From a checkpoint of a small image captioner: batches of 512.
Rows from block 5 of the image encoder of a small image captioner, named by matrix and row number. Rows with one number belong to one channel. Each number is 50 + 15 x the weight over its row's rms, rounded and kept within 0 to 99. All counts start at 0.
After each channel's rows are labels from the 100 images, of 14848, where the channel reaches its highest value: "patch colour" is the nearest of a few named colours to the mean colour under the peak. Only what is clearly more common there than usual is listed. The data: regions of photos with short descriptions (Visual Genome).
# convs1: grouped (4 groups) 3x3 conv (encoder.blocks.5.convs.1.weight, 128x32x3x3, each kernel summed), inputs within the group 0-31
# convs2: expand pointwise conv (encoder.blocks.5.convs.2.weight, 128x128x1x1, transposed), outputs 0-127

convs1.111:39 54 41 41 33 43 46 55 37 55 29 45 35 41 25 38 43 61 52 77 28 48 25 49 67 68 69 56 73 18 61 59
convs2.111:64 60 45 50 42 61 35 37 62 39 69 52 66 60 63 53 40 74 66 53 80 58 40 50 35 51 30 58 72 74 60 70 56 61 53 39 41 60 41 57 43 31 33 54 43 33 65 49 43 34 64 62 50 55 47 41 44 49 69 59 51 49 67 77 50 45 36 42 18 58 42 65 48 51 56 15 60 40 49 34 43 48 84 72 52 40 47 17 62 57 64 71 73 36 49 27 24 23 72 70 59 86 41 81 55 49 47 64 54 43 58 46 42 90 51 52 83 76 62 33 36 62 56 65 56 54 33 60
patch colour: pink

convs1.39:76 69 45 37 55 50 25 33 34 31 88 38 47 50 58 45 44 77 57 47 74 53 61 66 61 56 46 49 74 61 48 38
convs2.39:49 42 57 70 55 43 54 52 60 24 67 63 35 47 56 58 55 41 43 39 48 63 73 43 69 44 45 30 35 50 35 34 50 12 61 71 69 66 38 61 58 38 63 70 52 35 62 51 48 48 49 67 65 56 36 25 56 54 45 34 56 62 77 31 49 61 51 37 78 52 81 20 71 65 43 79 90 28 47 63 65 37 76 42 64 38 33 67 63 53 21 48 61 57 48 59 56 63 40 32 88 40 52 42 36 31 65 43 63 31 67 45 62 48 40 27 57 68 61 46 31 39 55 46 23 69 56 35
patch colour: grey

convs1.34:46 50 51 53 39 43 62 26 57 51 50 43 62 54 61 42 60 71 71 76 57 46 23 81 40 61 46 70 62 45 43 90
convs2.34:52 47 40 68 54 31 46 52 50 32 67 76 31 42 51 67 55 55 55 44 64 25 45 29 65 61 35 35 68 68 23 35 26 43 42 58 48 46 38 80 63 52 49 62 36 51 46 32 44 60 29 46 36 54 41 40 35 78 42 10 48 40 64 60 34 32 19 48 59 33 44 79 35 46 45 46 24 41 69 42 52 63 40 46 44 47 39 56 53 41 52 44 16 24 71 56 56 42 50 45 62 45 32 50 34 54 51 40 78 51 68 88 33 54 28 72 64 68 74 50 18 50 52 68 61 56 53 21
patch colour: white

convs1.69:23 40 62 38 34 59 46 44 54 37 29 42 54 28 46 57 33 66 62 81 71 65 64 45 71 48 35 76 47 58 54 70
convs2.69:46 37 55 30 40 29 53 76 57 55 27 60 61 68 45 48 49 79 61 26 73 50 71 64 49 41 71 64 51 51 24 55 62 47 79 74 58 65 56 55 55 50 79 63 46 40 70 49 66 53 72 65 73 65 45 63 65 60 66 62 44 65 36 32 63 59 25 31 66 40 34 51 48 74 34 74 75 49 45 37 25 49 47 42 70 70 73 67 42 71 76 43 58 54 40 43 63 41 48 20 53 44 43 44 57 38 43 57 25 55 49 39 73 67 70 50 72 58 74 53 65 78 53 36 41 38 54 78
patch colour: black

convs1.126:53 13 31 74 50 27 38 55 55 61 73 46 54 72 50 09 47 46 51 63 37 46 45 58 41 68 44 62 56 39 63 41
convs2.126:53 43 29 36 66 58 51 60 30 29 26 53 36 63 60 36 39 47 47 40 60 38 58 81 42 56 61 36 63 56 41 58 33 32 46 10 54 58 63 34 40 40 34 34 54 50 41 63 53 65 45 39 52 31 46 43 38 51 40 41 56 67 63 69 66 51 29 36 60 43 08 53 63 80 43 00 53 60 47 35 79 64 57 39 49 59 48 54 60 40 49 70 30 54 77 51 23 52 53 73 65 60 71 48 51 26 74 63 70 26 43 46 47 35 35 42 74 53 56 59 44 43 55 43 56 70 68 38
patch colour: pink

convs1.27:53 55 54 49 34 66 65 59 81 38 51 84 56 45 67 52 53 54 54 63 20 67 46 77 26 38 68 48 56 62 67 45
convs2.27:53 69 58 63 33 48 53 80 51 57 35 41 64 61 32 41 52 43 25 71 62 36 41 68 65 68 71 62 41 42 41 57 57 58 32 20 71 26 40 63 56 63 49 59 45 45 45 59 41 34 58 62 50 41 31 58 55 06 32 64 61 43 48 48 81 40 67 29 61 41 28 43 60 66 42 35 53 42 76 33 54 60 48 50 63 70 48 57 41 77 38 51 76 37 25 00 64 53 41 49 61 69 63 51 43 36 62 39 64 50 61 47 28 37 56 34 48 61 22 48 52 80 69 45 40 53 45 59
patch colour: black

convs1.9:56 31 65 73 50 63 59 57 56 68 67 68 59 65 46 60 54 58 17 45 57 77 58 69 79 43 67 60 67 66 35 48
convs2.9:67 69 62 42 44 45 45 67 52 47 10 45 42 41 26 48 68 33 43 23 12 46 44 51 61 25 40 50 57 62 29 40 69 36 40 75 49 59 48 38 59 52 57 44 54 60 15 37 46 57 32 61 51 61 60 60 32 51 32 39 53 76 55 33 66 15 29 31 37 31 66 52 54 39 71 43 57 53 51 49 14 67 59 46 50 49 59 56 23 78 18 70 53 44 21 49 59 84 47 49 58 40 68 42 82 77 45 42 56 49 45 41 44 50 59 48 48 47 60 37 63 54 46 25 39 45 53 70
patch colour: brown

convs1.25:37 29 57 44 44 78 56 40 37 71 59 72 32 44 64 37 26 48 50 50 82 46 20 38 66 39 55 40 33 43 41 43
convs2.25:51 44 71 42 39 39 45 43 52 34 63 25 56 32 45 52 41 62 38 33 26 48 81 63 38 42 39 32 48 55 55 43 34 72 56 21 46 41 52 55 42 35 25 47 60 24 35 18 30 45 21 54 32 52 62 47 36 32 25 30 30 30 34 32 44 17 34 65 57 43 50 41 42 58 43 62 52 60 34 72 23 27 64 37 42 66 32 40 68 23 39 27 51 41 67 86 51 37 14 45 55 44 53 51 27 33 56 39 63 49 63 37 52 52 65 45 53 62 64 39 46 17 48 52 39 60 56 39
patch colour: blue

convs1.35:37 22 71 61 64 68 46 16 47 63 48 41 38 54 81 48 65 68 57 60 57 62 49 68 43 65 71 56 59 38 50 29
convs2.35:38 92 42 33 74 29 52 32 62 47 33 43 36 59 51 34 70 52 23 49 30 48 43 36 57 59 37 71 77 79 55 34 51 60 33 63 44 52 60 82 90 70 55 63 35 58 60 58 70 54 45 42 54 40 74 65 51 11 45 59 49 54 63 74 66 38 47 39 42 48 60 73 38 37 42 70 50 44 50 63 82 40 26 54 45 56 61 59 56 66 35 78 48 56 71 27 49 55 41 22 45 57 57 68 33 82 41 53 70 44 57 57 71 58 50 35 46 45 53 59 62 31 42 56 52 50 65 62
patch colour: pink

convs1.55:48 30 60 76 44 51 26 40 39 65 46 47 38 37 46 44 51 26 63 47 31 53 60 58 75 47 45 77 72 45 77 77
convs2.55:41 76 73 55 54 65 53 47 34 50 67 75 46 35 54 55 61 53 53 48 20 32 36 38 43 53 64 39 45 55 86 38 39 36 29 63 35 55 74 65 46 71 57 53 43 40 43 65 59 69 47 67 37 14 55 35 58 25 31 49 21 48 33 74 47 50 73 49 64 36 61 53 42 65 61 29 54 27 45 69 64 48 53 55 29 64 47 43 77 82 73 61 60 78 57 54 66 65 38 55 58 24 49 55 59 67 48 22 64 47 62 63 43 34 76 35 38 49 61 63 44 62 45 40 35 57 91 51
patch colour: black

convs1.74:51 57 61 48 55 46 44 58 00 58 61 75 56 64 49 67 45 75 50 63 62 56 55 43 60 43 48 47 39 61 49 53
convs2.74:59 49 52 36 26 72 49 52 35 62 31 49 62 44 49 37 76 82 36 32 72 35 68 56 59 56 70 46 40 13 59 67 39 23 77 47 82 31 60 39 45 32 44 69 56 63 45 37 42 49 68 51 65 57 62 43 58 69 47 51 59 53 40 34 58 55 54 45 55 41 31 67 55 29 36 60 70 59 16 65 44 27 65 62 53 58 74 39 57 54 45 70 34 40 56 47 42 65 31 59 63 37 38 26 52 43 59 78 63 36 38 57 50 63 51 56 81 48 53 59 16 28 68 39 18 77 50 40
patch colour: white

convs1.104:47 51 15 64 53 39 44 48 71 53 62 63 32 68 36 63 32 44 40 43 25 49 70 65 43 74 62 71 44 22 51 58
convs2.104:43 55 79 64 46 73 53 45 67 58 73 46 64 20 49 77 34 56 65 49 45 32 52 61 76 50 45 45 48 44 67 49 28 45 63 60 35 49 21 60 52 47 33 48 60 54 52 43 49 40 06 54 34 27 56 59 36 47 31 26 47 43 34 88 18 47 24 46 54 43 46 42 34 33 51 36 46 34 36 29 58 46 48 52 31 57 33 56 20 30 55 76 11 23 40 74 32 33 54 67 60 50 52 44 49 45 49 43 26 41 31 61 27 40 39 58 65 48 62 53 32 43 69 57 29 47 50 57
patch colour: black

convs1.108:45 57 39 39 49 37 47 39 60 53 93 64 59 21 47 71 51 66 16 54 54 61 56 33 62 64 63 50 59 40 55 73
convs2.108:34 12 49 59 44 28 64 47 64 31 42 47 57 59 14 37 52 59 40 40 64 37 41 46 59 73 25 64 40 41 31 74 37 49 52 76 61 69 60 27 48 51 54 55 10 69 38 39 34 27 86 60 38 35 48 48 56 56 60 66 54 31 37 57 23 35 21 45 34 24 68 44 36 46 51 85 44 47 29 53 49 37 23 48 64 41 40 58 32 45 51 27 52 33 53 31 40 58 47 74 32 35 55 45 37 53 48 70 66 27 29 42 59 46 48 47 54 61 25 64 38 56 56 41 69 61 61 48
patch colour: black

convs1.44:72 74 70 41 43 60 62 25 46 39 35 55 21 60 45 55 85 28 60 31 58 56 47 55 48 49 61 58 53 26 57 36
convs2.44:61 73 49 58 39 31 44 48 39 32 43 35 79 63 38 26 52 44 59 63 56 34 22 61 43 48 62 67 65 71 53 41 43 80 65 54 38 40 50 85 64 46 55 51 68 51 45 58 58 74 44 24 47 38 37 53 57 23 49 55 30 71 47 77 50 57 54 53 54 33 70 78 72 45 65 32 56 42 70 51 35 72 25 66 44 67 47 50 10 56 56 57 61 30 18 33 78 33 53 54 41 52 45 64 34 68 45 46 58 41 65 54 65 25 66 63 43 26 29 74 59 65 57 70 47 64 48 41
patch colour: orange

convs1.86:41 31 44 58 37 66 36 47 45 52 29 04 55 24 51 48 62 48 41 53 50 60 62 19 38 50 50 43 37 21 46 41
convs2.86:60 53 56 39 41 62 33 50 53 45 62 47 67 41 37 82 37 16 19 43 71 75 61 48 58 54 42 76 58 29 73 44 47 60 24 45 41 74 43 57 48 49 32 34 70 62 43 47 60 35 46 58 75 88 69 38 49 58 59 44 38 60 67 63 42 61 43 39 51 08 51 44 42 59 61 55 40 53 56 41 39 52 70 30 50 59 37 51 40 42 61 50 26 65 45 69 48 41 28 69 54 54 66 21 80 40 60 28 42 58 31 67 24 46 49 77 53 72 45 72 77 27 61 38 58 34 43 35
patch colour: brown

convs1.82:40 42 58 39 53 46 44 39 09 33 29 39 60 30 58 66 42 64 68 38 73 46 72 68 50 70 48 61 41 54 74 54
convs2.82:47 48 62 35 38 63 44 77 39 41 86 30 50 39 39 21 49 46 40 27 53 30 29 51 53 45 72 72 51 04 70 52 56 48 42 61 43 07 68 37 37 51 70 66 52 44 39 66 72 58 72 58 46 39 64 44 53 40 51 44 41 38 33 34 49 33 21 48 65 48 36 67 51 43 46 57 67 35 38 44 54 30 66 61 59 67 63 50 55 44 58 52 45 33 48 19 51 67 74 61 47 61 67 26 58 35 53 68 51 44 65 75 14 65 52 48 56 59 50 44 31 36 53 37 32 23 72 61
patch colour: black

convs1.20:54 53 59 64 80 52 55 59 71 28 75 55 51 48 64 53 53 51 70 57 59 64 69 38 00 40 49 52 56 53 54 45
convs2.20:54 58 74 79 45 45 42 24 45 49 32 74 23 49 48 57 45 28 36 70 46 53 30 21 32 56 49 43 30 41 35 17 75 25 62 47 55 19 44 23 40 79 53 53 41 47 46 46 41 26 51 65 36 53 38 51 47 28 77 74 56 17 42 53 68 60 82 55 16 58 73 51 57 70 58 34 72 45 46 11 57 50 50 41 49 45 58 60 62 27 52 24 54 43 51 62 58 43 39 34 57 49 31 40 47 44 45 40 46 50 47 55 71 41 59 35 67 37 36 42 45 49 54 65 29 51 30 39
patch colour: grey