Weights of a small image captioner: decoder activation silu.
Rows from block 5 of the image encoder of a small image captioner, named by matrix and row number. Rows with one number belong to one channel. Each number is 128 + 32 x the weight over its row's rms, rounded and kept within 0 to 255. All counts start at 0.
After each channel's rows are labels from the 100 images, of 14848, where the channel reaches its highest value: "top examples" is what is common among them. Only what is clearly more common there than usual is listed. The data: regions of photos with short descriptions (Visual Genome).
# convs1: grouped (4 groups) 3x3 conv (encoder.blocks.5.convs.1.weight, 128x32x3x3, each kernel summed), inputs within the group 0-31
# convs2: expand pointwise conv (encoder.blocks.5.convs.2.weight, 128x128x1x1, transposed), outputs 0-127

convs1.31 [129 116 126  52 108 160 144 132 180  55  97 110 134 126 115 138 127 118 125 121 193 154  58 173 131 142 169 111 140 142 100 137]
convs2.31 [213 168  94 102  70  97 107  38 157 151 159  88 138 104 140 116 163 101  83 129 187 137 206 107 149 148 102 100 154 116  97 162 111  88 101 125 142  93 112 106 109 102 195  94  98 160 149 135 115  93 154 108 183 125  59 147 170 159 105 138  79 138 141 179 175 104 125 139 136 141 128 140 146 153 120 134 119 157  85 121  64 171 153 168 146 100 108 115 112 133 120 135 176 111 131 139 109  74 167  99 140 181  74  78 109 158 180 119 143 144 139 197 133 153 151 154 146 132 139 111 127 129 135 154 163 135  92 152]
top examples: text has "sky"

convs1.119 [149  98 171 120 150 142 123 114  71 130 185 144 172 120 154 205 179 178 102  91 165 164 144 162 123 137 139 110 125  92 126 133]
convs2.119 [ 93 114 130  96 141 186 122 141  93 105  58 152 143 100  69 120 104 101  83  97 172 112 156 110 149 154 160 159 152 104 157 107 154 115 155  88 100 177 126  89  86 138 161  86 160 133  76 151  75 172 123 133 141 152 145 164 134 152 143 161 168 215  37  77 135 105  45 157 156 124 152 141 107 162 143 118 167 101 115 154 157 107 130  91 152 178 143 146 118 207  97 117 122 121 142  95 105 103 119 110 106 104 143 140 121 178  96 145 112 128 158  97  90 102 114 100  88 147 107 162 160  89 104 137 176 128 177 150]
top examples: text has "sign"; text has "red"

convs1.12 [162 132 145 152  79 161 153 106 133 112 117  92  49 125 110 132 154 146 122 151 141 102 105  38 107 123 157 129 135 141 197 150]
convs2.12 [ 87 133 172 123 141 122 105 154 126 145 154 175 145  93 202  72 175 156 175 121 173 132  66 118 104 101 163 172  83 123 136  87 137 156  98 143 119 118 148 126 104 145 212 148 127  95 160 102 162 139 131 125  98   0 126 138 135 164 105 118 112  91  55  77 101 162 123 110 101 118  94 132  99 167 143  82 109 101 155  74 137 131 149 132 151 167 172 138 132 123 121 138 113 149 140 137 148 188 151 122 153 128 203  99 110 173 136 142 139 141 114 167 100 145 142 151 100 143 152 185 166 105 164  88 121  95 143 122]
top examples: text has "white"

convs1.83 [106 129 109 137 130 210 142 134 149 121 130 104  92 237 148 117 139 129 125 153 170 158 158 159 134  96  80  96 118 145 118 128]
convs2.83 [126 170 115 172  72 175 101 158 142 146  86 112 140 110 109  58 100  78  93 152 155  45 125 155 155 199 153  70 131 152  91 145 111 152  98 101 142 108  90 120 125 101 186 110  88 133  82 165  92 140 142  83 141 105 119 101 151 180 171 146  86 125  97 101 105 161 136 134  88 111 105 135  93 142 130 157  80 140 137  99  92  96 115 151 135  77 116 109 110 125 107 173 119 104 171 206  97 161 116 101 155 144 160  96 113  92  92 122 131  93 165  84 193 175 108 105 124 158 111 106 104 125 101  98 141 169  62 127]
top examples: text has "man"

convs1.94 [126 157 122 119 144 161 129 101 124 127 131 183  80 188 126 125  96 141 146  90 146  65 115  69  53 115  95 125 139 130  91 168]
convs2.94 [164 106  96 164 132  92  89 146  83 128 132 153 132 196  99 111  96 140  94 120 194  99 120 179 146 137 104 121 110 163 133 196  92 148  62 150 163 137 142 148  97 114 170 125  75 138 168 146 127 112 108 138 117 127 121 110 112 171 128  98 154 199  88  94 175 124  65 159  80 145 108 141  87 146 116 122 126 145 110 138 148 130  98 123 100 115 170 121 110 112  73 223 209 125 106 132 125 181 174 121 162  79 105 125  61 112 166 179 116  79 120 114 124 122 103  78 136  97 123 135 125 144 169 125 155 186 130  96]
top examples: text has "man"

convs1.3 [138 126 133 152 156 198 136 160 160 153 127 107  77 102 148 104 109 129  89 129 167 216 113 176 170 115 170 130 138 162 115 112]
convs2.3 [159 123  90  88 117 149 120 129 135 183  85 141 149 125  98 131 139 110 120 121  97 130 196 126 152 108 155  95 160 142  84 130 153 157 128 114 162 138 104 107 165 140 115  80 128 149 150  98 130 148   0  47 132 135 151 141  80 109 124 123 106 172  89  73 139  63 152 108 108 132 141 106 128 129 135 132 110 103 111 151  41 197 164 193  68 188 130 127  92 160 105 116 209 139  77 121 184 160 159 128 155 161 124 149 111 128 138 126 125 140 143 170 109 177 112 106 113 163 133 147 133 130 153 137 101 146 137 142]
top examples: text has "man"

convs1.115 [138 113 123  61 130 126 129 113 102 149 113 127 145 140 183 161 134 167  77 142 128  97  65 172 151 106 130  87 149  42 132 134]
convs2.115 [163  70 154 150 100 228 120 146 138 158  99 114 179  82 147 155 113 139 142 128 161 164 148  99  77 164  49 130 148 115 141 152  92 128  94 100  99  75  88 132 109 105 142 116 143 148 166 207  73 126 140 130 155 148 119  94 147 122 122 143 102 147 149 107 116 142 166 156  71 148  91 145 155 124 100 157 118 113 114 219 141 130 140  62 148  88 140  95 145 172 118  69  73  73 111 112  92  33 146 149  97 109 127 144 126 143 140 151 110 176 146 133 139 122 175 162  98 133 115 146 109 130 158 155 161 110 107 133]
top examples: text has "sign"