python train.py --image_size=24 --crop_scale_min=0.5 --encoder_norm="groupnorm" --fusion="cross_attention" --decoder_norm_position="pre" --decoder_mlp_ratio=2 --decoder_parallel_block=false --init="torch_default" --epochs=22.6
Rows from block 4 of the text decoder, named by matrix and row number. Rows with one number belong to one attention dimension. Each number is 500 + 40 x the weight over its row's rms, rounded and kept within 0 to 999. All counts start at 0. Numbers have three digits each. After the name is the row's rms in percent of the matrix's.
# v: attention query, key and value (stacked) (decoder.blocks.4.attn.qkv.weight, 768x256, the v third), inputs 172-255
# proj: attention output (decoder.blocks.4.attn.proj.weight, 256x256, transposed), outputs 172-255
v.39 098:551524496456567497495481537467498497445468512590522459535582494511484496521478476509509507427497522523495479511427437470602569547534526488443467489465446556595554517508489376493453580514617550510478495508512462564453509533465535415486527482419485511543
proj.39 086:533481500534542476445503563498481557548480459448548472463503538550526490451440545525517485533483573419497526530456481499506496505506508485442490471460518504525515490563477555476519534485404548484421528463489461478558543514510483578474624449452477464480
v.40 098:537451457521480512415513526516490470475545533543514531473545485502439546472509465544495485451502509520445535448545510537488485479533504585542458506594472426545444460531461524525516516500469460489526576547524552514543584450502535519527478546546520484558
proj.40 091:443464520549438516456489562458514567503518577548450513545497515459493518466515481439484426575456465542589446525446526543437562430497468473510533491471488488491509490552516547478499506494540487552560498515515518459485593407515449479468494485514475494537
v.41 092:541509452516567448430442509537496513522448504412488461515496429478475550464495537479487488523522504547504461505498526516499535544547534475525448466506512577539462533522526514487491508499424409533516519492504485545510470498511486542520442504545501483481
proj.41 099:483510509436502544560492558441480577517525481473503486517577569512575528504549492473527461526425508540561475458498571531478527461573523436531523500477505526524561479418527484516509490504507412505548458488499506529534474509503460507522506442552571479482
v.42 110:505468522517515454434492486521488416488441442484514472404481559476520456451527455526517531433501471522483457494589488535456516444541521530515578489544467475478536451513462466525465497451436477467460516431480478458507453517515491470508525491517476536529
proj.42 109:477520459498464530535524513498550544487442543593487528534484497480505522530481586500443490612469475525538451601464498483536438576461438458523473510540507474484457536484516569490518551569484484544534501577483443527505451455505548461540502595513446476467
v.43 105:482523515418519537502459455501541449475468461491533506476604528528461504516483531445581559527480457547469502482519514492452443534530539541445475438471512552608458423518517496470555495448473478477522509606469462457513466497458506488475459513506535481515
proj.43 110:488493546620542512519489514453528525534508513499490554424555540430508492483509502454474515497484521447518531516480476501414505454458494495529434519492492520421513542483553555506463530543512433527489476445545553546466539457495507524530523493522533485530
v.44 096:451533521471476557508512463496447477574460515538488532538594485479547507504550531569468494519492506545498552523493460479430458505503506498529459467487403511575480605535512405476512561466461512490493581520527485501538472436536561487487556465500517515511
proj.44 090:573550448434510518590483460485528485439397444423453554492476537489481502518530490501524555433491438477531485493478460456545518513456479569528515435476473466494527476493487501540501451519514481482508452552475528490552471527563482524471531516542548452520
v.45 102:564425529557437525499523480426512461558505559507489528556467495444490469505562510501569474482495415413532481528581528449526517566540550482534473547460416568546505490517472485521482482474504547438467407484578467445454503436483488529460520470488501453449
proj.45 104:457564418423434531564470493532500501549501479487417439433500504518521459523546490486430483610532545507498515497480508543474539537479441490516465439511496518477519492520468563561485521463448548536513498480490476489589466484459497485537443511462498552558
v.46 104:520519437491499445439508473449478517486540532495553514425537509566525468502491472529539567483467546512537536472538488544534490528483511448445492534543473523533507475533469483517467454531530543473494460450450512551483495492442460506539445536543488522470
proj.46 109:538494543536531501524454551545491495501462490547538484523432518492538564441495464517471465505535537507463496551529568553431484476525476555549444458432535517475479493559501509512519500456496488586534554515505506527467546436503491494457474572561491501437
v.47 105:465516442488515446459473494467549492457530473455496524551481498489506479463510492536542531538536520574517503446583488493545463455500536540495496496519528490538558436472527478478496579463453507469452452508524467459541521505546476540529542513467535452518
proj.47 093:524535426485485533462557554516476602487517494498480528457467548543504490487486509441460572406548524462458490546591613563474538521527509486529514487499497471403474474438464484490495471511493536526564466550522513530481512487530498536438546514454532488449
v.48 103:481583516550517499531481431471521504545499616499496496519414495502565504503572506506512513539524470540568522495456480572451441508480496423538487501545473523541489516432496542469545485550474444475512484515556549519445516569453484491543519503554463556510
proj.48 104:526558487429458487496487601532525552508495496528513512457514548490458479533441450531550464476506487497469510454598420518532585451487487541474525501484550469552529514525537535515429504474578590494492414563479444458510522493545485507458457449501574509479
v.49 102:512443619548579538504444522500433416517575474491518515508504598550487449517509477419453530598482490477472487525493460526456457512446514475469506534474454558491509537428485537512570496521486535524493567518478530488475564582487480519493443460493504515518
proj.49 096:509474520548506513519544536482557439498530542532477557459551478406432529554481504520492498528478519506496474413505570569547380480462490447501516459451485551542550538580498550515470446504461487507487486511554462511502469452458503524490488533454442515488
v.50 107:488561509461549477524554489496493469582524503440454410544456494520508511511522465436478542509495561502519471488484493502488547473506493470542484472549425579588480568509515547481469457527556516469504592475490407537427537469521472450510552449562474497500
proj.50 116:558524514495429524561433442484551506422453524507449503507529545443467528450518490506479468529512447502485481545477487546532456495477533521476555480543561424537559470553526456482537461572502512454470436480419472450511522502489518532574478495514542499446
v.51 101:515540471441490508474532531451460560534494514569503483521464497549508454490536475482506487533469514530482523522471489488482454496526501463503453509567458501468489508500557475531517454556438481505526449442513539556440454474538499503535467448572459460520
proj.51 099:528503488534572521558521449529533494516495544500555505575461524525526500481544475541491474497559414521481504484517475494477468536494549527471412479461476560431550495519551481474519575456483509534502480480487475450487506547447522492548562501586503449491
v.52 100:572489504500533512512469530498483494509537425582548510426554430513468469496546505398499490479534492495476513533496565472562587504453465527504526478532482515419486462487560500519530450522471471527499517480428530449532523494538540426528526470540447461501
proj.52 093:432558587491452446507523471506480489465412526522553514489495527519538521481567491526544515517421517512526431517529528497508435511487551519503516540537508450472516571543590528459520572564401507567578468480458542473487462522510523474509542437576532471467
v.53 103:511549528495526543564550470477490525431472546503453518462425520466508464506460552467495491510532485458451547529493434503511493545435461522444448525510499560497525536504501495480466463513527503534510525546453516447469542500456556483513455444509492482497
proj.53 106:513446530563593560508492560531484434548468476545544461439523495489452529466530472533487551500439511543492510416580481516480503545460542554422622396528527487488478499538556516504508508461443502452464510461552512473484553478564471483468407496507483447610
v.54 094:534514525453538554416510494490536461469532539541477556544459502465472501521433490526487529490579556487501479515513472488458511483502415534485420473459529450439498559443604483503464471544488476532504531520518502448424525468529487507487474444468535514445
proj.54 104:585460420565465560574510500487551508513589466579541504520526529521422467467589471514523479464522471507454461467560551435529489522443519459460543472504520476497536544502526544456451490485469522537508468480571573454488559524458454449468539569442584445499