{"model": "image captioner", "dataset": "regions of photos with short descriptions (Visual Genome)", "train_examples": 203450, "image_size": 24, "crop_scale_min": 0.5, "horizontal_flip": true, "translate": 0.06, "tokenizer": "char", "vocab_size": 61, "encoder_arch": "regnet", "encoder_norm": "groupnorm", "encoder_activation": "leaky_relu", "encoder_weight_standardization": false, "encoder_channel_attention": "se", "encoder_drop_path": 0.05, "encoder_depths": [4, 4, 4], "encoder_kernel_size": 3, "encoder_stem": "deep", "encoder_widths": [64, 128, 256], "fusion": "cross_attention", "label_smoothing": 0.05, "decoder_width": 256, "decoder_layers": 8, "decoder_norm": "layernorm_no_bias", "decoder_norm_position": "pre", "decoder_activation": "silu", "decoder_mlp_ratio": 2, "decoder_head_dim": 64, "decoder_fused_qkv": true, "decoder_bias": "qkv", "decoder_qk_norm": false, "decoder_parallel_block": false, "decoder_inner_norm": false, "decoder_positions": "rope", "decoder_cross_attention_every": 2, "decoder_tie_embeddings": false, "init": "torch_default", "residual_init": "none", "optimizer": "cautious_adamw", "lr": 0.0016, "beta1": 0.9, "beta2": 0.999, "eps": 1e-08, "steps": 9000, "batch_size": 512, "epochs": 22.6, "lr_schedule": "wsd", "decay_fraction": 0.4, "final_lr_fraction": 0, "warmup_steps": 450, "weight_decay": 0.0}
Rows from block 5 of the image encoder of a small image captioner, named by matrix and row number. Rows with one number belong to one channel. Each number is 128 + 32 x the weight over its row's rms, rounded and kept within 0 to 255. All counts start at 0. Numbers have three digits each.
After each channel's rows are labels from the 100 images, of 14848, where the channel reaches its highest value: "peak at" is the part of the image that holds the peak. Only what is clearly more common there than usual is listed. The data: regions of photos with short descriptions (Visual Genome).
# convs1: grouped (4 groups) 3x3 conv (encoder.blocks.5.convs.1.weight, 128x32x3x3, each kernel summed), inputs within the group 0-31
# convs2: expand pointwise conv (encoder.blocks.5.convs.2.weight, 128x128x1x1, transposed), outputs 0-127

convs1.38:103108113045162149124149188169101136138148108113104153098164119117140079155105114118146188187143
convs2.38:082144177090091104128172153155177198161126092183112086135082112121111162164123112122120125160143127102114192133147115112117121165080119139087117143094081124131121127157136207051100081072159066081153091165123124097154122116105140135104087188079136095100101165131167135132216092092103125143128144135148129139179072142158125129124091095159083151109143055135135098077105093120112114120141
peak at: top right; bottom right

convs1.11:131183133134158166132132194078198108166143137130116134169138141155078168066114168106133137119115
convs2.11:072193109159163165139135126159120142103108124165136125124176106092073081154137212125071181132101160150157123145148128071152097137166165162109127149116130137137094122124120092171166119135073101150165158138121138131105141176143141094117118098149121188109102168177121129176099148162114038152143151076143112122115101162089146075127095092200119093109083094162104145199169191124118149112096
peak at: bottom centre

convs1.64:043104091088185090107095053108101115090098102104103117125099114125129117121110096135160127113150
convs2.64:067075079033112146136132128148174108110158156115122122133144097111130157143143082156082151155167126130117106144117118183132092100106135116154103132097105147129136119109101109083111128097172123120097071128184123158109125104100182143145125146140077092134144139084151054130141056164153116180148118153210115147149207129084080100125145123157145129144161178156149121079098065182122066110179
peak at: top right

convs1.32:120168131150134067071160103170121138081109122136171168121072104133124148090175144122067142128086
convs2.32:150129117124158103179102164176159141182087151101144071153118153085154144122132113175170144160136149200115105082124124087151150111063175125132075163123119090139126137154129078128162128138174157177171117123134174137123130129133181135153185147111125087109124135149078083225092198130081122102163126162109143147083158099143126180146140162098088114124133102142075113176135123154190145088065
peak at: bottom centre

convs1.100:146156129118158173132131168084077179097130217143111097186121152125098170140128104097119136147103
convs2.100:156081195168154148146191156118102154136133112165111099177144083133116155129089174090089180077133157139174179115142102124171117091085080168095130117146087122155112118090144151102114088132108148151130218148160186130090101149106151167161145128166144196157193125120124159148172158107042123163115102093092149104108156187088164094115164152126176150142152115142115087087140116139124138147114
peak at: bottom centre

convs1.46:129092115128144156150169160180144143183137056150127144148120119130136107200101137119141191184104
convs2.46:158142156098120132141085173192127172133127124179152124067126060108162099107130113104128163141093115102110179109145075124186106047112157129101141101150064149167150090171158178149094143086148117112097145145173178111175114147140134158148117196125128102102147092142128145178183126120127105124145106107173139086089134114123116136107086145180172156157170178096152094095113088151198153174075
peak at: top right

convs1.95:096103153125086121148152146110096085138068112127175110127197146160082160147072149123063129124116
convs2.95:163161165071134156107130136119189160050118162185116161121150074167100096137117135143080182114074148150113153161114140112079119135173076164086123156141135204125138113176140146161116122094114161128063103102129157123132114091157113138090071155116158103069139177110175130141190090100077143135112081161180116135173138143103089154132147099114186149160106122144123104127188086076145102099122
peak at: top right

convs1.90:195137138131121097119136097160136117112073137118098132132013133081156133150130101088151125109111
convs2.90:110104187177125110169134085119171131098064058100205183112128136134126128156137169116126076142136110121136145109046126052150177134135162097131059158096125129111063169090118132130141105097142092111161169138118134068134113093131143077141151115129107193145114103113108136095112153139159134177105140093116136157076110127092115152133159108139073151120189108131124121072058101159068143163113
peak at: centre

convs1.84:114107141077125060088076160128104146149114132102135140115168113151093030149134129145085109114103
convs2.84:172120115146127133102139133122123101077137196152079093152164070150123156146165093133113212126087175141085155107178116148119178080118135136134108136140144206121152134145085108161047153083127135128093099141136130131134150115124137176098138108150144087148130184129169104147174138145112143122114134099147114116110218133066050099144136144107158151141121186130155094166152080118206082081103
peak at: top right; top left

convs1.18:110160135150205119104131151165129075153148117153107119129104125109157022160156109098095122116121
convs2.18:120123156144149086150119146085084140051150122126116178129138108140078094044139128118158094133110162167148091049131112157168132027123148125109142124140117149063101154138066113101138139104155169121123089172129135112128152062091141125124119135144132133092103130139103149040133113120122125122092092039102074102122137105101114179109138194117166123164149158092152185147088109105120110147088
peak at: centre

convs1.36:101189113178126143199140127142177122105117189098152100132110076123170130191152108133112146123153
convs2.36:073118117115085105133082093127149162129135135128117135086115086146131083134125093079119180147055118105157196111158044144120176039168122123110146116069101119116097095098063091105103114100137086103110158134138139117073053104128156161166092135105116166106133128135160130134123108167162120096099173079135148077170128109140142096118086120102137085127109078090134098114080076149090104187151
peak at: bottom left; middle left